Rows from block 8 of a small sound classifier, named by matrix and row number. Rows with one number belong to one channel. Each number is 500 + 50 x the weight over its row's rms, rounded and kept within 0 to 999. All counts start at 0. Numbers have three digits each. After the name is the row's rms in percent of the matrix's.
After each channel's rows are labels from the 100 clips, of 14976, where the channel reaches its highest value: "responds to" is what is common among them. Only what is clearly more common there than usual is listed. The data: read English sentences (LibriTTS-R). In brackets: how many of the 100, against the usual share in percent.
# convs0: first width-9 conv (model.blocks.8.convs.0.weight, 208x208x9, each kernel summed), inputs 0-207
# convs1: second width-9 conv (model.blocks.8.convs.1.weight, 208x208x9, transposed, each kernel summed), outputs 0-207

convs0.164 103:486473567464536558480566365541546533463501496476456451439646405407535516533505626540541498528565560459563484446466585515548451456464540508450483484460478380515526422447570531634519560507404471599566497503476517553508485448516495446519504510482497524510448439477507525438465497485556468482494362506476486506607491520518491493545503457496457460478559476498507483629472594437485504490519502505512537479484525547543519523481465487516532453491421509462537624412497492472448502413509554404455426582539484530600504426484482469444524518616478545566483516411381464430559532457494538559541542485525413468490442489528456490496479529521
convs1.164 093:462418531482472430515463544549564443483439590438535471546649506526488498496442489553550586472403463494412517505523598386478565460494419491549444483498500535460457487511495506502536479541518508456497596482516551517511532452448530520465595521524578530447481463530470502543466516576579558569483454551497484483450412511533494522470585464411567469578519477467502496517565527439530508433513450497506488526513494474426481547451515371429549444564462460549448506517446523485438473383508540510494527438566625413461501475473456546515540500537523501525469503444529423526570586571549563449473636544457547425474502573559399452485495374502
responds to: voice: male (77 vs 47.8)

convs0.144 094:580578515517568472448497465543429484613453616431544515476452490499473482432506523574523483489465493461552429484621402550528471597565504482523476466559518471521456440532471507506465452434475446569546593539545480515472488614470492485572479572525507387505505456451515453530531482582501405477470495527522501483497546491570485546621528520409536502521547508437476580502475577427509462512438515479485472493542566474478501385486384501466436513550539529450497476505507572417476524468551560449540493580532476444462547440524499551396457438408478457477534497482484673474534484510514464460522459418510398500583483473570487507587573494457
convs1.144 091:445483505513536512468512452467529482507544476476501518545514470445471567464493536507475546471536545422416420508453514484487463434521557509545570494424481485460381482599502480496510512546488562470472641510579411554453457582515433537422614594481482514588462500483540498524563513509423373563438518461447413530540480507481465493440454503449486473540562553473572556408503436499527575465463535482520493520494552498498521602418490469554448495545387478565506480420539529537503506524447445414519546506391428439460542457489493557493527572549479541566495345453521495477493565560541334531475460508496462528475524456580589527539529529482
responds to: voice: male (100 vs 47.8)

convs0.136 117:522490568417516392542554522492376472497423460504498563536508461582476461419540519500432530472559554471492544473412522438489550536619546542450404501450571446486563462481479494488505537505447426494461468510516444510490543492503532497493520518485456398487494376467469524485414489445493534593429452465506518416487488511436569457518466545461509592548431611480514488513470471536431512576466439507558484565475478412407544499422522457559489511453643515489528596426535562407455493445536563593471510440510505482537532566548631483476505436520573476519536447558482546460526469483490466492477460460585502511494513451554545455519533647534
convs1.136 138:505416631485509420437487515521541484472538559538547459489492454470594512456642524543459494536380452452461482498506494435495495453347434542481416499439480501511491437548486512535517487433503549542554549494529459489507543461459405514460459499471502491508484511504469501585481518540514500553469542429503500573510490510490581515484549514471463339501570582466418486418483482441483595548498504417494434384486568523520494516408541456483500441485358465450461564423505507434499500505447452484544470525429564434543544476490474514518464553519654602482448516609498503414512463467415465504498539571534506580477441465496480521458509497454
responds to: voice: female (100 vs 52.2)

convs0.101 114:478518419467388468481561502511538574479544606448494532439514461464452421521510445540418524522431463482535473464430473528592479482559528497546485464455583493552470652533507482474547493406529459525451501480441529470434436580475512567505489528579544539601573498473434460497455414429469472530551521548494547568499537511455608422539522586506503611596478503452440473447559438499562468550510441548475447462419471475494413468549460471531441457495484505508509486529523428548482458448536522552527525420506506469473545510520546453494592513540539415467480510525492612417471483544461580364452436573509571466427530562545554579550526522451
convs1.101 121:528532370493521502495527494467469493524477480481515474557592422559489576515430470538557475488421487464474533481570577482401495465486555602483493487691456540473520496518520494444538458528554460502494476492532498544451556552473500472411466468439494455401548502544425526462537508562496536458492463486501540515558450544488517458476483438599455453481419509374558568528529585493567543441458508447539408609452498464457565509557459443541483524511558545552487460482495428544533484438593466451525536547523572552623403548491529457516530588451509515570582467517537376510585515505504538446564540577532413473443444508516435486478500425483
responds to: voice: female (91 vs 52.2)

convs0.38 103:446602469492486569498503634494501498507511499524524530487561471520510442528560560476493506495417539506505551488434431575486524550566458509554435510462539488463528448474480498526516428477511480505485486407525482388556615494602411484506568467504625515518586455488521500534477465536450472546551502559583575440501577495561488488504535486519576645593478540475502528506482467592461600576462461532548535450408562513570458507530491522450430422513514406413469503541543398562534452417506515537556519535483491421518472490456430482512416447458458528485498439518510458615540479469498512550456489536544503336427461520501604467507529482448
convs1.38 095:467377497542581517463470636495450445449497479492490475476509624480470488435554495505448515560595577516470519475451497501523512448464523460626552501543498494486555481559510437577436571389450510447586502492522495436551482470474437482460444493523510586430505490504469521571485539476433538574587469499681513484501571475444553562467487519405470515492477549525473528429464502382514502444554498499556428571444576475442534427509517436477491545558530465509509481512481553568444544451470522639499432553468478485489458393567532544502535576463511486505521453464536489473452445502536525435465510467468492468512615542458559476565477623517
responds to: voice: female (100 vs 52.2)

convs0.82 105:469506524554457524483595480468504536560517496437539486570362482555521515549423438596492597506599460485470471514480506471464442461473425538418527513492417469486548600423513490559478517575596424548479533526548449513504458463445601396539565577554550456497429517467508440494428419550493490523515464536521489515489436508538436485449587473467517533592511582449483503503524488488444511411568520526607517475584508560531535500460465545519455494458527451554436483512433419527476454476540506471514559466562512518620470522504392620447522589508476479364486492525473509433562503492508540495530425361427485484474546503518495553521505417494
convs1.82 102:582560475500517412497542459465480542457505541540607483553523455508492587455474467492493515474453611488528496649529524481502517559472460469527448479537496502464534577398441399524519549481478574461552458489589502523617490574570484550583523641464404508596440521542537526492413559496506588478490471489529561549529409513462550501498584551430506513516541532547529474464507592584539532495546511512398508473564491503550440504474456455411527535534516465513395478466509493507472532504441461446444478475410447524524455479465455547440547515601543492439500482556558463444527493555457450472485524535446506488464473470345490580470517608578
responds to: voice: male (100 vs 47.8)

convs0.28 108:447504453500463506475495547492535559462538543497426495534554529428509524560568632544515538430504484485459505445474454524496517491412486515470516476544596454448504343461502464481480552478584546524457515516410563459498501504572506482530476531511462638540459534458448444455508516500571507627489493502528525508529461496491628438500514427569432538515449566428398527558523524501488506473486466513491489619556598514508504446497448507450445541444411430600496563554430511538482585473581486372449618504519432448503438503469469542563580427556520417558500438566538497518563478505433519502515509487475498440418520485508556411488535552568
convs1.28 110:540488456522462440563511497465475484487422447518552540479503404523460517514467486466516493416560522474411558528466545467522560509604445473565540477473513480487539586484532516457499642570544454384498535519520614435548494497486467546454489490550552457552496513641463477491510495516554472511587564592506544372422513529544528543474527470522514472489545443499619521497534568491470518447477447462495593441528550520463514446510475462605485570473568452522445419524403496561571414379575567661482476524515495473488471506397492534554484459520501534497482601459470466461560530548492525519426514501483486482445503608577586485473517500484
responds to: voice: female (81 vs 52.2)

convs0.86 120:515427455488528568607516521462448528555413527467615599435556522481524495441533497499473535608521518500519489553537483493568404440499571453456393485463561463484476514472432536571535504514443540456556502501540537408587431491541505479590470513432520478561628454397536475463509499484553510421439507466479555472470500503477573445493522509459491538625548522510488515511500399530480482497574421530476502577490519511424581551514561545489501473508471437595562528469513442464523443449504542447418435470534535414551527443488657535402527504538525488529485455449445435458356470479458483491452553469467519447510471497447413483538577494470
convs1.86 156:413498503435458413452489494527528512367466480459361429508482439537404443570491547435567469421506506505474520439519480481502460485491480583494427481558521471488428504636458599581409437485614471557467532617512497541470521518502489548449565491487509514401627544498443496512501520469624480532550520533564467499474479510463524447453554549466490482313451543514479513568521473501542506482419565482515472498462453536492369456544517537522496480496507472569535487555459438489550512510528591531522563542487521481453486472495490475498485541448543445494407460477498468557517499478426553525565615546479570461512509571497517535461406499555
responds to: voice: male (100 vs 47.8)

convs0.111 096:509475462566590504546484470511558476513480404454519498463486456466450464549492528435474465453491519452500443447486402545480548455520485519469579525525497546439459354493626500497527530544591528516436491498477393477527548508528551524505476504464515533502415513483453548501558555527466549509420423488484533446516512478475412488461482384503561557474555570539506524495476482582419559472565486542552362592506604494509480442561523410427529438550527563539502547554604599467400503444416530497436479540518504509517472526459411508475479457526632486420509551560552437464461525467497547527496432554531556401521516553498489607408539472453
convs1.111 085:396512560456490471551492421469455557472522474562483484413469580522531514493529490450499549548606589439494473513501460610584525565536607474540469556430570516523523484486471447467466519509451527447486468523416371506487414458597540474464454491431482432502508517559495520603555509403554488471467535526536439513539517454545477435478429438500483562441494529524477579444465488533623493453533480568521472446472555536569505501512541495480586554481534564422527517464515643531458585484551537552499525486582456413485522536487481483560418532488622559589459474553505487546490419470528482566451467476484420503495465489552548582560415569439
responds to: voice: female (100 vs 52.2)

convs0.142 107:485460433539568558454422492542526542532524465494473456496514535501497514525536480431532468590677508486439424542534462485393458523539475549415525465428411513502446467509488502473416542538538533553461524509484496594527463491537412466514512472467488560507549485515520505526414501497508463419524591505466548432503601556472495557453524562512618547444604427518507478475435532438533442457512539586516400536445541512461536475443473461523542500503626548510517333532403536478491600514515486511556470541568499512523387467512408409482459532518506565438509545575535508576495481468588523447515512524573542469457540466441444454488516501593
convs1.142 091:459527491430620517530586536475430552467575455547465567508567499461456433488445504470488560507420524566553390473527449502646461463530539516466540539499469492592484479448616472489492428573465528549501545520503462464538533504546510528457550509485486417569530484542471448418451508502423465425566535485473513524511428395518393536552468545544478509434513430467529549481515494586552500543510519504570427494508603585490427520475485465452566434503633452514563414512522507437496582464484485511426489519540450523446515540497476518508503514444526399471470592561448448523368416507402475471478507390453462536476488587480466463467466530548
responds to: voice: female (100 vs 52.2)

convs0.43 115:468494468480512523628472519523460466572507429602468478532634571457476521520570519490463445605624507479488475563467516429476425557520456575518534523453456566453449452433468483391488518522472552457562474482447495626566485442453525463530535529504484478531559487492526408561482434497504503442482529485495564446516499464503477431465436482482569540545618477555515563425651443531478483568534462514551530498440471633457534530464422473476406533526504437493477512455498480538482485517390515562511486425495552450485504580524543435443464444466552555485434571565487506547479463487470524477491493386641528444489498477525445542438518467532
convs1.43 123:543466552471582467399498509554506542457500472544524522426592505448484455489569581471473517426447537490574496573527444502541479604489623485463498527457548605658507534466451504559447433446394433572396453525466480428493429477506503509471452522459450599536538507525470502530505509517526512488419435464477510461429509484537456482479365526554513554425503587581546425476528496606552454457492482493457510473570400522507518424495489373451483500419578450532495511468495468498539575514540471482494458518438473421450540522505521474462488550455561546440491647508483513559403442454444457461466529525536476440489492450504493553531523518553
responds to: voice: female (100 vs 52.2)

convs0.129 110:495549514571548452537490545539484475494517498445431557507476525433494611522437625474490452466511546483457521423459400530551471438511489519541437549476461564503510503407478509548457554453534405465500546579504534512480446546540587470494492519451524513521488498498507542544473465487436514481453590527567596514559426604535496493537466442493450498528477692595500495477528436425457532482451562524554487462456527510516450530556522524441485484484532579550557552459591433531481493511559436538476470375418473449491488458482323497491560573496497552427565563583505595482482453551517485511463450444526467438389549497511429481454470484425
convs1.129 087:513480464487618605518508517484400512492505430482500449543550428487433576535495523522513510451540421511542574504459489503542563627597528460550482520501517515506477507508485499511426466501428497467479521498473518415488474448499439493449390556493510400405506509431465482513511449549467513379489509486536433591532545526392538541421496542422592550439541601554506490537423473574579477405551451513449592532527527454531439528615423601527487583468515602501495514556540425564532526510516519560529507432582473568524529541492470496453511489484436467497450455592495439486540443598454500511514385533588514526547533559470503462464504466487
responds to: voice: female (99 vs 52.2)

convs0.100 103:468514512569589536446462473599505475495453584520505566530423478443608525510519556492464492412502467497488509417469498500480404523451490486421535540453513500480594521471493548492454671550493479501510460511541449450496463569441501527502577472465503528598512426560419499539483513543490392456574510506501558486485410597468429459470586492497539417614537562455495422570482546480413460475606466560564510476508458567541493547458584491602516516467564534589512461494519508508608551450484496499557529533465529503498494476495350492558469445522545405463558464472537456483538528489581542551407425460432476477481476434506492474438557471510
convs1.100 110:506504491517517487610425531493525465564522464491615521532512558550459470581495495473529521584514516501563545579368404552548458471565525549436449479558379533466501504370473408611517476398480452515520342539512513481514433493534569453555589537547519539478477534445648472452435435554539612487522398498478549564504537479602509515449513481481503513472608515467516492491429537550556457490493518481482507537520567498605504506593533551462560508468532565497561489488525556554508545501482451507574437457554439572513492453536483503437477469537517505528470532499472569531521466493481555459441502428465552520452396475486468431508459533540
responds to: voice: male (100 vs 47.8)

convs0.171 095:523453512513419513462544443496476499481454453470495515627445424499467551493499525519511539522471455516436493529414517447435528579565501502468495490600550508467568441477470503535473571541384455544497513496522510383518562450499462475427544562420484504494544428481464477447437574439453537489602485453498443513476462478473420503475494591594414543526525498484508545532553521504468423461496433584398461547538543542517415490474558533527461498489432538486551530447580487473552424652466501523499531517475489523462699550458455488531545510517512553597470479473405518418484522509538485386472554539629516543462452485488558504477463532594
convs1.171 103:483577463442419450468457384479474538460491539543473504553379522513477532577515479490539521393530424480412485583546395532510504431450457504556439525475513497431539541514422485445454544444384522522525475514519475407488447463529450532571513506360442437488594463400530521455495506491529508506516515499439505501503475512489440465566595551495455543391521480455465468535578527459483526511479528452552510538439428500431544509576576544499528584506585518531456566485501479493567521614510497562465568416495484493622654530468555398434479507507460457498545436521469468558539539494481439486496543449533480469550515491419518612550505509500
responds to: voice: male (99 vs 47.8)

convs0.155 101:500554621494504486450540457508535454493527484453513400518512467392469528519559410502527634542600488524489513438548491520467519479519441513546564513457448500527457399491522503515484527547583448485556472561538474581445559490558501557477554486461488532549453525451548446516463506520420560546593433505475503456441464396476523524458413478478513497455537521464513475546578429505510522432461505434556484488533482596540580594423452479509468511590482507305471507527530510543504481538491472494653507532450490476570418418485510472497445544570444586430486495544467509573479484539608546488527543485591613469487452524440452503546508560441
convs1.155 105:584463482574467506513479481550506538514496491607498531624493478520475467509579462487464437441478526440516531550545442479433481467414587465472473470554461488534490445503486505564563470580584474514484466532433370468517497613476408489468503550433541528416511558509437565472491664517461528402517559539417471449439450492531509555519445541527535516502424553463402466527607554519481575573493449604518513465530419570474417432496481492488458462502402473591521475472514500478434528509466460521499479425461555463565477500523545485433555523511545458481479532542530492562495543461591475449493565502494398375456382522450479504510474433543
responds to: voice: male (99 vs 47.8)

convs0.89 097:536563464502432536494492461582553472568492468442550471471362432421532526434492463529503506499537571548551515478475513501506503505477513419518616470464502404557440474525463565495517536486473537459503455501488515457665569468499498564499485457397543467607501521477494530469584482545503472516441480543542544490531513476542491568490507542473513483507502442467529459516523569497394530483500499458486510461592475514530380472548598522497473495515572546510554529575482488399508481432470450475450595513512523572384496592362584481609471507560542563394574449459486481462491550527603506492463430505500556475457544475570515487455612393542
convs1.89 095:475491484461631583515425428505445499514508580561586566460547507522561517497506436452458540543553492504557490543364405508579471391521510565434473536542550451495528435472555527509488566430528419454486368557525473528469501499532469553593567483501475525411576523514532422540555397457505457453508536494559404558428586428563416413537451542537532508525517501493473554430486502400517490516592540481492442482587524526512542516567570453440464541462515574468502541416552467527479478462487527537486434490552428463501493552518444478533444549526504449572473578488541504504524521578459459449465476469473497535412591480452534545518430429436
responds to: voice: male (100 vs 47.8)

convs0.46 099:492412437531517514402494638492459430488488432488524541656504477510485461508485537473492568521478503532502408508441490529487554485576477515501508595512488483494490496561510575578527409563576555507509526474547590636465478547437476527478477573419524428451506557461544503559546473541528493425542403507504485522434533450521585516452438518515481562423569465572468587510493551495471449408474487522424530452486486493510411439545547492528605342501507513472546440477520464485592465476513501576543599561459510562469510458522496542470513529447519553465457502552493461488416442597566479521554447449449481525453451397507433483454430539550
convs1.46 108:485539498456589493500490414548469542557499510467526469542493463512539501624471540512510539505572461518540391594552386619601447491476509475445496525467579491486521474492570459556550544487419501509502534424510484488466496538473425588553568474506460553566573588440555509439502520448525505470620514478507522472477493483462534567477489509515553482453462523537356447518535581488534481496470576449454581539552529553462428470433521532528502603474551495519472514478605485503558520567522477371403503436569541420551551602468509507404488499471535473467570560431504535452519591555497454511449465455462455517469538594543542523487482618551
responds to: voice: male (100 vs 47.8)

convs0.151 091:531525555446552600537582545552559562600458511474474489460491472574370507425509480482601424413458591556522635479486415544480568472509476496521514498511492485484538517518494430428483530537599430503489445552450444423432524525520489503440536542522433459423503500473522450462461492590538490390554445440513488565456599588473412564478466499574533456526494522528458479510472475496508442464509529462470499474516516480461500504468515509604432454569520467411489450524453443491530530576418530499598492573463633422536450559509559462556445457551518489531597530509468519519525499554460370499471483456584469491452527470504449534496411571489
convs1.151 105:485416549490609550487507508516514473490494494468533516583494447570570487444500530455474548547454555485478507468547472502458576501489470503508521540481512473371522594454510492490490523584581530453528479456607480472483370436465574563517497529481568505431505574476413456463505553598501448527397550459463436443515442557534422555626518471507479488501441503585515456474519505578477503502506528469511510522454510468556602563612436616540507546447443496424502398403410564419502477488509524505559492518436480434520484556541472526484514590427481500463461470562488595477524449534512439497500383430557507403438403473517492479522590498515
responds to: voice: female (95 vs 52.2)

convs0.106 096:475497545516555497612470596486499525429494520581497417487550508516503431526594486529511548503561514445483494492561518550439507560581457475454528480499493429416567444463474509498450539517478501476562575493422401556477566576525553445540542457505457584550468433495440520463562507542467473512440397488479521565467561506494453542524528437526541488509626462529472485465575510529442496514464531406526443504532497591526426457478467567606437502533552476544537498564442584492577561449431470393484555521476529562502468545499422545611516588493502478498554500573527529421567475410439530505540406353455450447531420446492487493442484488593
convs1.106 089:450435515483469528498493549521540504518405519523539524489581492491588542444511389382510465519545536505568478506552428496611517493496505494490569476469608507554513516487608458414477524513365534559407507508556447447556500477475564504481502509404486418466435503537497595497435522377545486492519531547545507484468453478548523492501564552559408568410455474533519579504599547497472616555542477549487489522580457569457516536502514491462405551457552448540558456463470520479483443419487386637525538497496487504459505502479489546573433462544484549489514463449499414514575519467483455553495525526473459478457461672506563523511495488556
responds to: voice: female (100 vs 52.2)

convs0.119 095:533607488514463524496443515496516564490464512420469555434573628524515422453524360509428542473377554523416503479563476509567516501553530552424538578487505569561445681522520515440500475482526498550473529494403529472506460514498452472492525566564415528524489533504515519590414540513467554511556408525422443469477578433523598517425493532582535632444442520537427496407483463544492472497494453561510484522505458573481468498553474519444553517508457520512524450504520467434527526446499567491491539478393454532472488493486511515565584532515487459395497565495549531435517512453439519452424447456460512467481458512566386572507518472556
convs1.119 115:445479549515512505502510484443465483474454479537500480585502386457481545445558426651515553487371454504449516486415514509470519427523506474494541539478448565412395479565539491495504441431510529566461573499505536571481603548501489530515496514550529548406517421518514532507490461531556484503518487476467536532484372533472446498512476410469492486525504433366475561520565393458527474487467520538498435478448466538528503487550559484565490585534406512513500439422461442357482478508537549347451514530562530490505463496505471413611595512501490494560567459465498482453449506495536448452481438580484559494537500524527385419428509475428
responds to: voice: female (94 vs 52.2)

convs0.75 111:457543558552505413508459503482583478517465587506565511557539526551515554459528498543455459536603554431475487597570529527553497491466563527520505505527526481461536392520541539479420522478553573444476480465498493391470450545460533569539513485478482480479512409394554480475537485387469450580498550583423466568499510493472417529508583557547555502476430507487548532512447524484491505449539600488488627443621455542567462422483457515459454558529513379414355481490376469475533575479587499528517478524492472481473433600458394611484514572471458466499529473514513401502495525463466519514516529542550506435552469544541469503487527457523
convs1.75 088:599556495506468451494463503471522591558459534503501558481494493575550539563527396532427473538566570470530499548420582540520572471530528523497555422453615558474440540521488502517486478543617477466550562457441522398429467415636451508483501499402554560475503447596541466526523484479461526481507481374473453605499480567504548468550552596431542522491510441511530512455534498547501549462502485475483605568559516449518531452522416524443487503483526417498406451589464586540523505517598537510427510435448568538466502428471536503448499459534522526445475534528582504523456498449497546438516551563482429591554504467487580483509587403509
responds to: voice: female (100 vs 52.2)

convs0.121 098:594510520483478514471445464515475569508482519418497517555535441476393515485509523510528477377660548499477461552558521602449441463510548513535479511533558399522452565459448467456533515521464524492470532554540594431424568507579466478455550531498479530496481481469576481496429476535452513554527426509524536586415447542511590403528508489577546583443500469482603515366446453520616558532493491448538570527436509491446468493509484450512557507541503560459443451517439550458467508509427477546468428505446459541536525522473469491589484438468505490468467466521434486586506547487554438515548464488697500528445509542533550521447464389535
convs1.121 086:479511459556471500490493497415527510603561464562521504537509528452488436567548554467580500409449452525584494562428485541648517568529449507532466387406476425497495468487466465603515532423487475469503567466461536418479435490459471492576439558446490472504442552478431465443528611564492516429532472503498470471559644479527523434450457489566508512495510397546561486521412500602539578538537534559529500519485535532495496493417538452491529471563611519449458439481615449579485607523550504446483542605485483550464467499517537507519484518513378434427570547497521539479438547432534477542446533464570450531531478451536552479520495466495
responds to: voice: female (99 vs 52.2)

convs0.21 097:484551482511587472584477560547581448613538496459504501509550416538480551431538431551535559557464557457408580518570485521385470518499511555599485523472463468471579512586419537415497424533496569405534523530493405530557550465575432572417514407468500459472486545460536542466495506571480525508519555484507550447478476521496529520500454463530546562517541464441533517503440499556538541485539536467430462539489503528496454532386414519468481390576428519562505481569434529484489568549514535453500446460536545479499513531468531450515450411496416520430606527484507508523502563483527383471495498468382481406451447546602563572426527473546
convs1.21 087:395503436565550364514433553460545572588555505491517521456489468508502540551585475525444425561529461446501530503551463543514420483558555541550579426485529480497517521453515452383481504558493474528437535527493417526453496511534491545513522516394533515539521554471562469506520504345498453486545464546500427440511515514587508490521499395456451468530489498489445528438536502421511538495528500507496397500463481491466569476470514478434504563597548549513511541467540543576470490458416591551459431574483541572490553413601488590557536464477489462469427571476491506420423417585505440547485491519495561391419570407512606541518465511481
responds to: voice: male (100 vs 47.8)

convs0.58 089:498475479542493476522518426552549516504578505481572441565472468510545485395503453489506598434408493507546486414564588474458533479438464521529537586519537463442399519426488492414496385451488553517476601428556564491468601528506476533556515494573543445516543530454501548611521542469548437513509516560466486555511451453442506382484501408495491445435480453542538535486513464484449391523595542436450531510479544560442402535460518537529484486612512468457562456384500467549474464512472499505557486475485450533519500595468495474421647527518440521480491573499470523427489500558504590528476505576568528495562488393555582495530534444533
convs1.58 098:563551485483418485438451468555465520566495539578546588428532578524577425336514526518522460505524572525567564482578565470465570551560525577532525513548465575632511549467532482485516437473486425448498552416486540494593538465488484491503426510561513507515449487496533573437511502609504533494467469573454592496535517474547487482520479472477490558562516510507492499438465469533520401469516472460521482535488516438578546470446417404459496449543583489468542516568433488472443478425411536503477463444446596598459488566561550560375382515488501478529530530519472493470521500418447466524577572425567510495538570482465482489475541471602
responds to: voice: male (100 vs 47.8)

convs0.26 085:478588500514548481431560552591506492502419518500418507462537484489466496608440520571429549486406468501461440539516555444522521537505502480433465483465371527507543557521585561487543551500565423480567597500515536445451459539438562509538531477501400429457466510590468463470414495567512510543586558535512492428533392526417389471489500585471494454547618531579517500375490536519565474460519455575496441504574493565523443525424569428527508557436497537552509466525523485414512507372459483521601415555453479501484526477539446534531545477483533498532508468461501493414503551451550474481500444485544561511532444505386479552480566487547
convs1.26 085:551527608469543513490573576535476547508504467521529452540427525447578657488464544509566514680456440521588516494538422486487475439519531618453498505553480471496474547513486541576456551517533421527403536542469573525462555497493580498533458489501566585479461513478477490478489490519481517486515427487497439549452518471554483488587471537594422531450437490550490474500522478476502513537437558472554390467536516486592542477567560594514480633357497564559537578613459445506528544500535431462487564552476507545538505508517527428440490519452519445502461526516479517485508511525582511598538491614465450441553539502420458450525481491471
responds to: voice: female (100 vs 52.2)

convs0.162 090:515493507435432504489433610438584503442484569544461512527475480475502560538565504544479472532561502397553526492503518533428525512537547518591530629550528457435469351505525546568524448465514556459500487460498451426510592472603506418534454511478521542407513422555447561453458577506483458579578524513541529503457481528519569584477478335520489586484437457547546587525487529583418487508575522525485504513482573412528485489470498412483538591492520483509458526439358513422518486483509544509519543483508419461488521564473404474481431477499447525432480469498499601511505459567542522535490466512560425449400535442509528502534502548455
convs1.162 082:549473444489414560528522524428644497529476517539532456553491549521461434559551456507533500529617472477502512547541471457558555451504439522524522538453553488424400449495547442462453504416457415550451476522477480488446402528497569409558460473401511526516435496441464557467485544561491503367484514509481563509491623448533635553526440413460480511464564425462522504454473497478486477444554555509505522565537531436512538537533457432471541451443548502504528480530421455466404532473525477587542457533471525497451519412523531622474484492441468448484500550405565478526576410499471577522489545486506434555457516577510562559536480478637
responds to: voice: female (100 vs 52.2)

convs0.102 091:487530565520525482552489459479521613498441458459510488495459583569503554475610529527504514566280570451472482468545544439608490556498683418378466480554494488466513584465462518491531564483477499577563445470533457438536476480510597499526552470456512523485493505549477567538481469401476451535485478482446496542480369490449623516489451464477498543537516508499422552429449569553449547478452454531486518536485425514531470578530480477526520545531540507393480531547477512443512514545497517455452493514560409484566557527557442502452587453520489459489521409490499520473597571496497549491393440505452460557455467537493477470524518527500
convs1.102 090:501474506533473521477527541431572462498489552478496582487475490512474435428549541534526376564527432484390464451559485545481595494470454542519446418502440502480414555532536546470438499552645595447493496569538514562514402533537607470546463481502655548507449549485429464467539391612474519548459473491508468544425520432589465512501436441510509551482563401372432550484483500463426565499554511525524470459458412422521514454527560577512533500511425501504557519548504544492510566540521505589461468482418594470493486488462590473550513569508510454485530526490466472550489514460438590462540496560449436536476517492558505412502546485496
responds to: voice: female (99 vs 52.2)

convs0.53 087:385508417451522499465449374428508566573498533502501579457424515560620510532443453477533537514492453410649413499564484529503636516546517503506529526484423480439422477549454497561454580518479611418464536514499534483462548605458487434430471463448434474609545498486490517529544456431495474563611526558504570484492495506485536469547467517448511505574448476493494459543499463508501534462553519528477510438490485553535502563595529572506441474521482492574475518518487408518504390524593463554537417529522425469534421465422572444510531460558502493489490503502460465541549571454524485555486413513462502442517507498542566539536455380454
convs1.53 081:494480560538489536467472518495454461518539572554535436461584528430467552476493514436486632525484428435592392539513630529530529529476520434468383466498535516501484427426511442453571478428471526619493489587532478531476528536533462504601525521497469519446469626474527502538431510501607463482592425504525529496443570461480559500458515471450608474482554487480498516464530485449488540487517446489495451504589479469558572472534506555482406484389475516398475566461576379551455528505459504502458465517580566483520521531562444540550478522478511567521516521622459526457558498594553515499499429514502480526489542487553472583410564396488
responds to: voice: male (100 vs 47.8)

convs0.2 104:494477531435584584487560443499561470478528552542450540451391477492495505611508516464516480583575569539416488413452547508539502464417477502483575490521462383550487410485431486569450538477444455499573579602537450588436535425683530512453543571504545514620448478471549432489507586431524497466584395507492484461544452491455453508491428431512439498445498518467510600553544485498488508442480504440579481413576515551468507538514509555568510496467447503443474522546493581594487513458465504483506481540469483550485452499494464469460470548528503580515501498554535495524516475520431480525521494475599533522446450537442413512470535576616
convs1.2 100:539606431499424520447501531427515530503473471483506482582507530488469489566487506456485597510418508526517516524444468456414527372459552487486451445491442509440447451535479469509495477674388443553528547542460440551505501541388496554486576472451494501445516535550544492470498445542461461544481495614459506479483500528595436538403495557471453452552457488414507547457567396516472557548400471556502476548470542476521489461544365462550494503417426508512464450467469527503378514432497510473507541454529596508546413575520558618568514480537470502562510460537507499494441543451499594505511584496517440413458477500549418497507523466555
responds to: voice: male (78 vs 47.8)

convs0.94 106:454505496479419546427445438510497487476519532482570538465623474434481534575510554536471564511523451461515534470460463505418535580493543578436536481463463477524452517558438685394449445471477509491407517524543544583522361497495523485508553471494516486535394508482510575501562484546466450545442532440508493442499484476503521456486512445548479538450525447442485432522480514599511463409700493531512518499517467447574505536452530484484518514482512510543455498539519479441452504557427596489431556606523420479505501456503483563565564543477459541467427498462455504516552474537565472532581348494459520474471567488622494570510490482513
convs1.94 104:475615502503473454356532562537489502498534467524479501474377495451516454485466534537595538544497435582503473442595455411494501487449499477480504562496516407510512447351540541471555621446522525420507383446515459529509493510508487481507558386495517584578533449512641445504495482439522435427606458450467498506510527474492489497527474416492498490509429490509490433581548551443577537578448564479538463495449483517415528487514471489423479517458500431508466598545568482478492498486539528526444489530582558504494550492424564512525579461510592531453608585496547494488494508556530530472496360491520503557499400510488507493535511425467
responds to: voice: male (100 vs 47.8)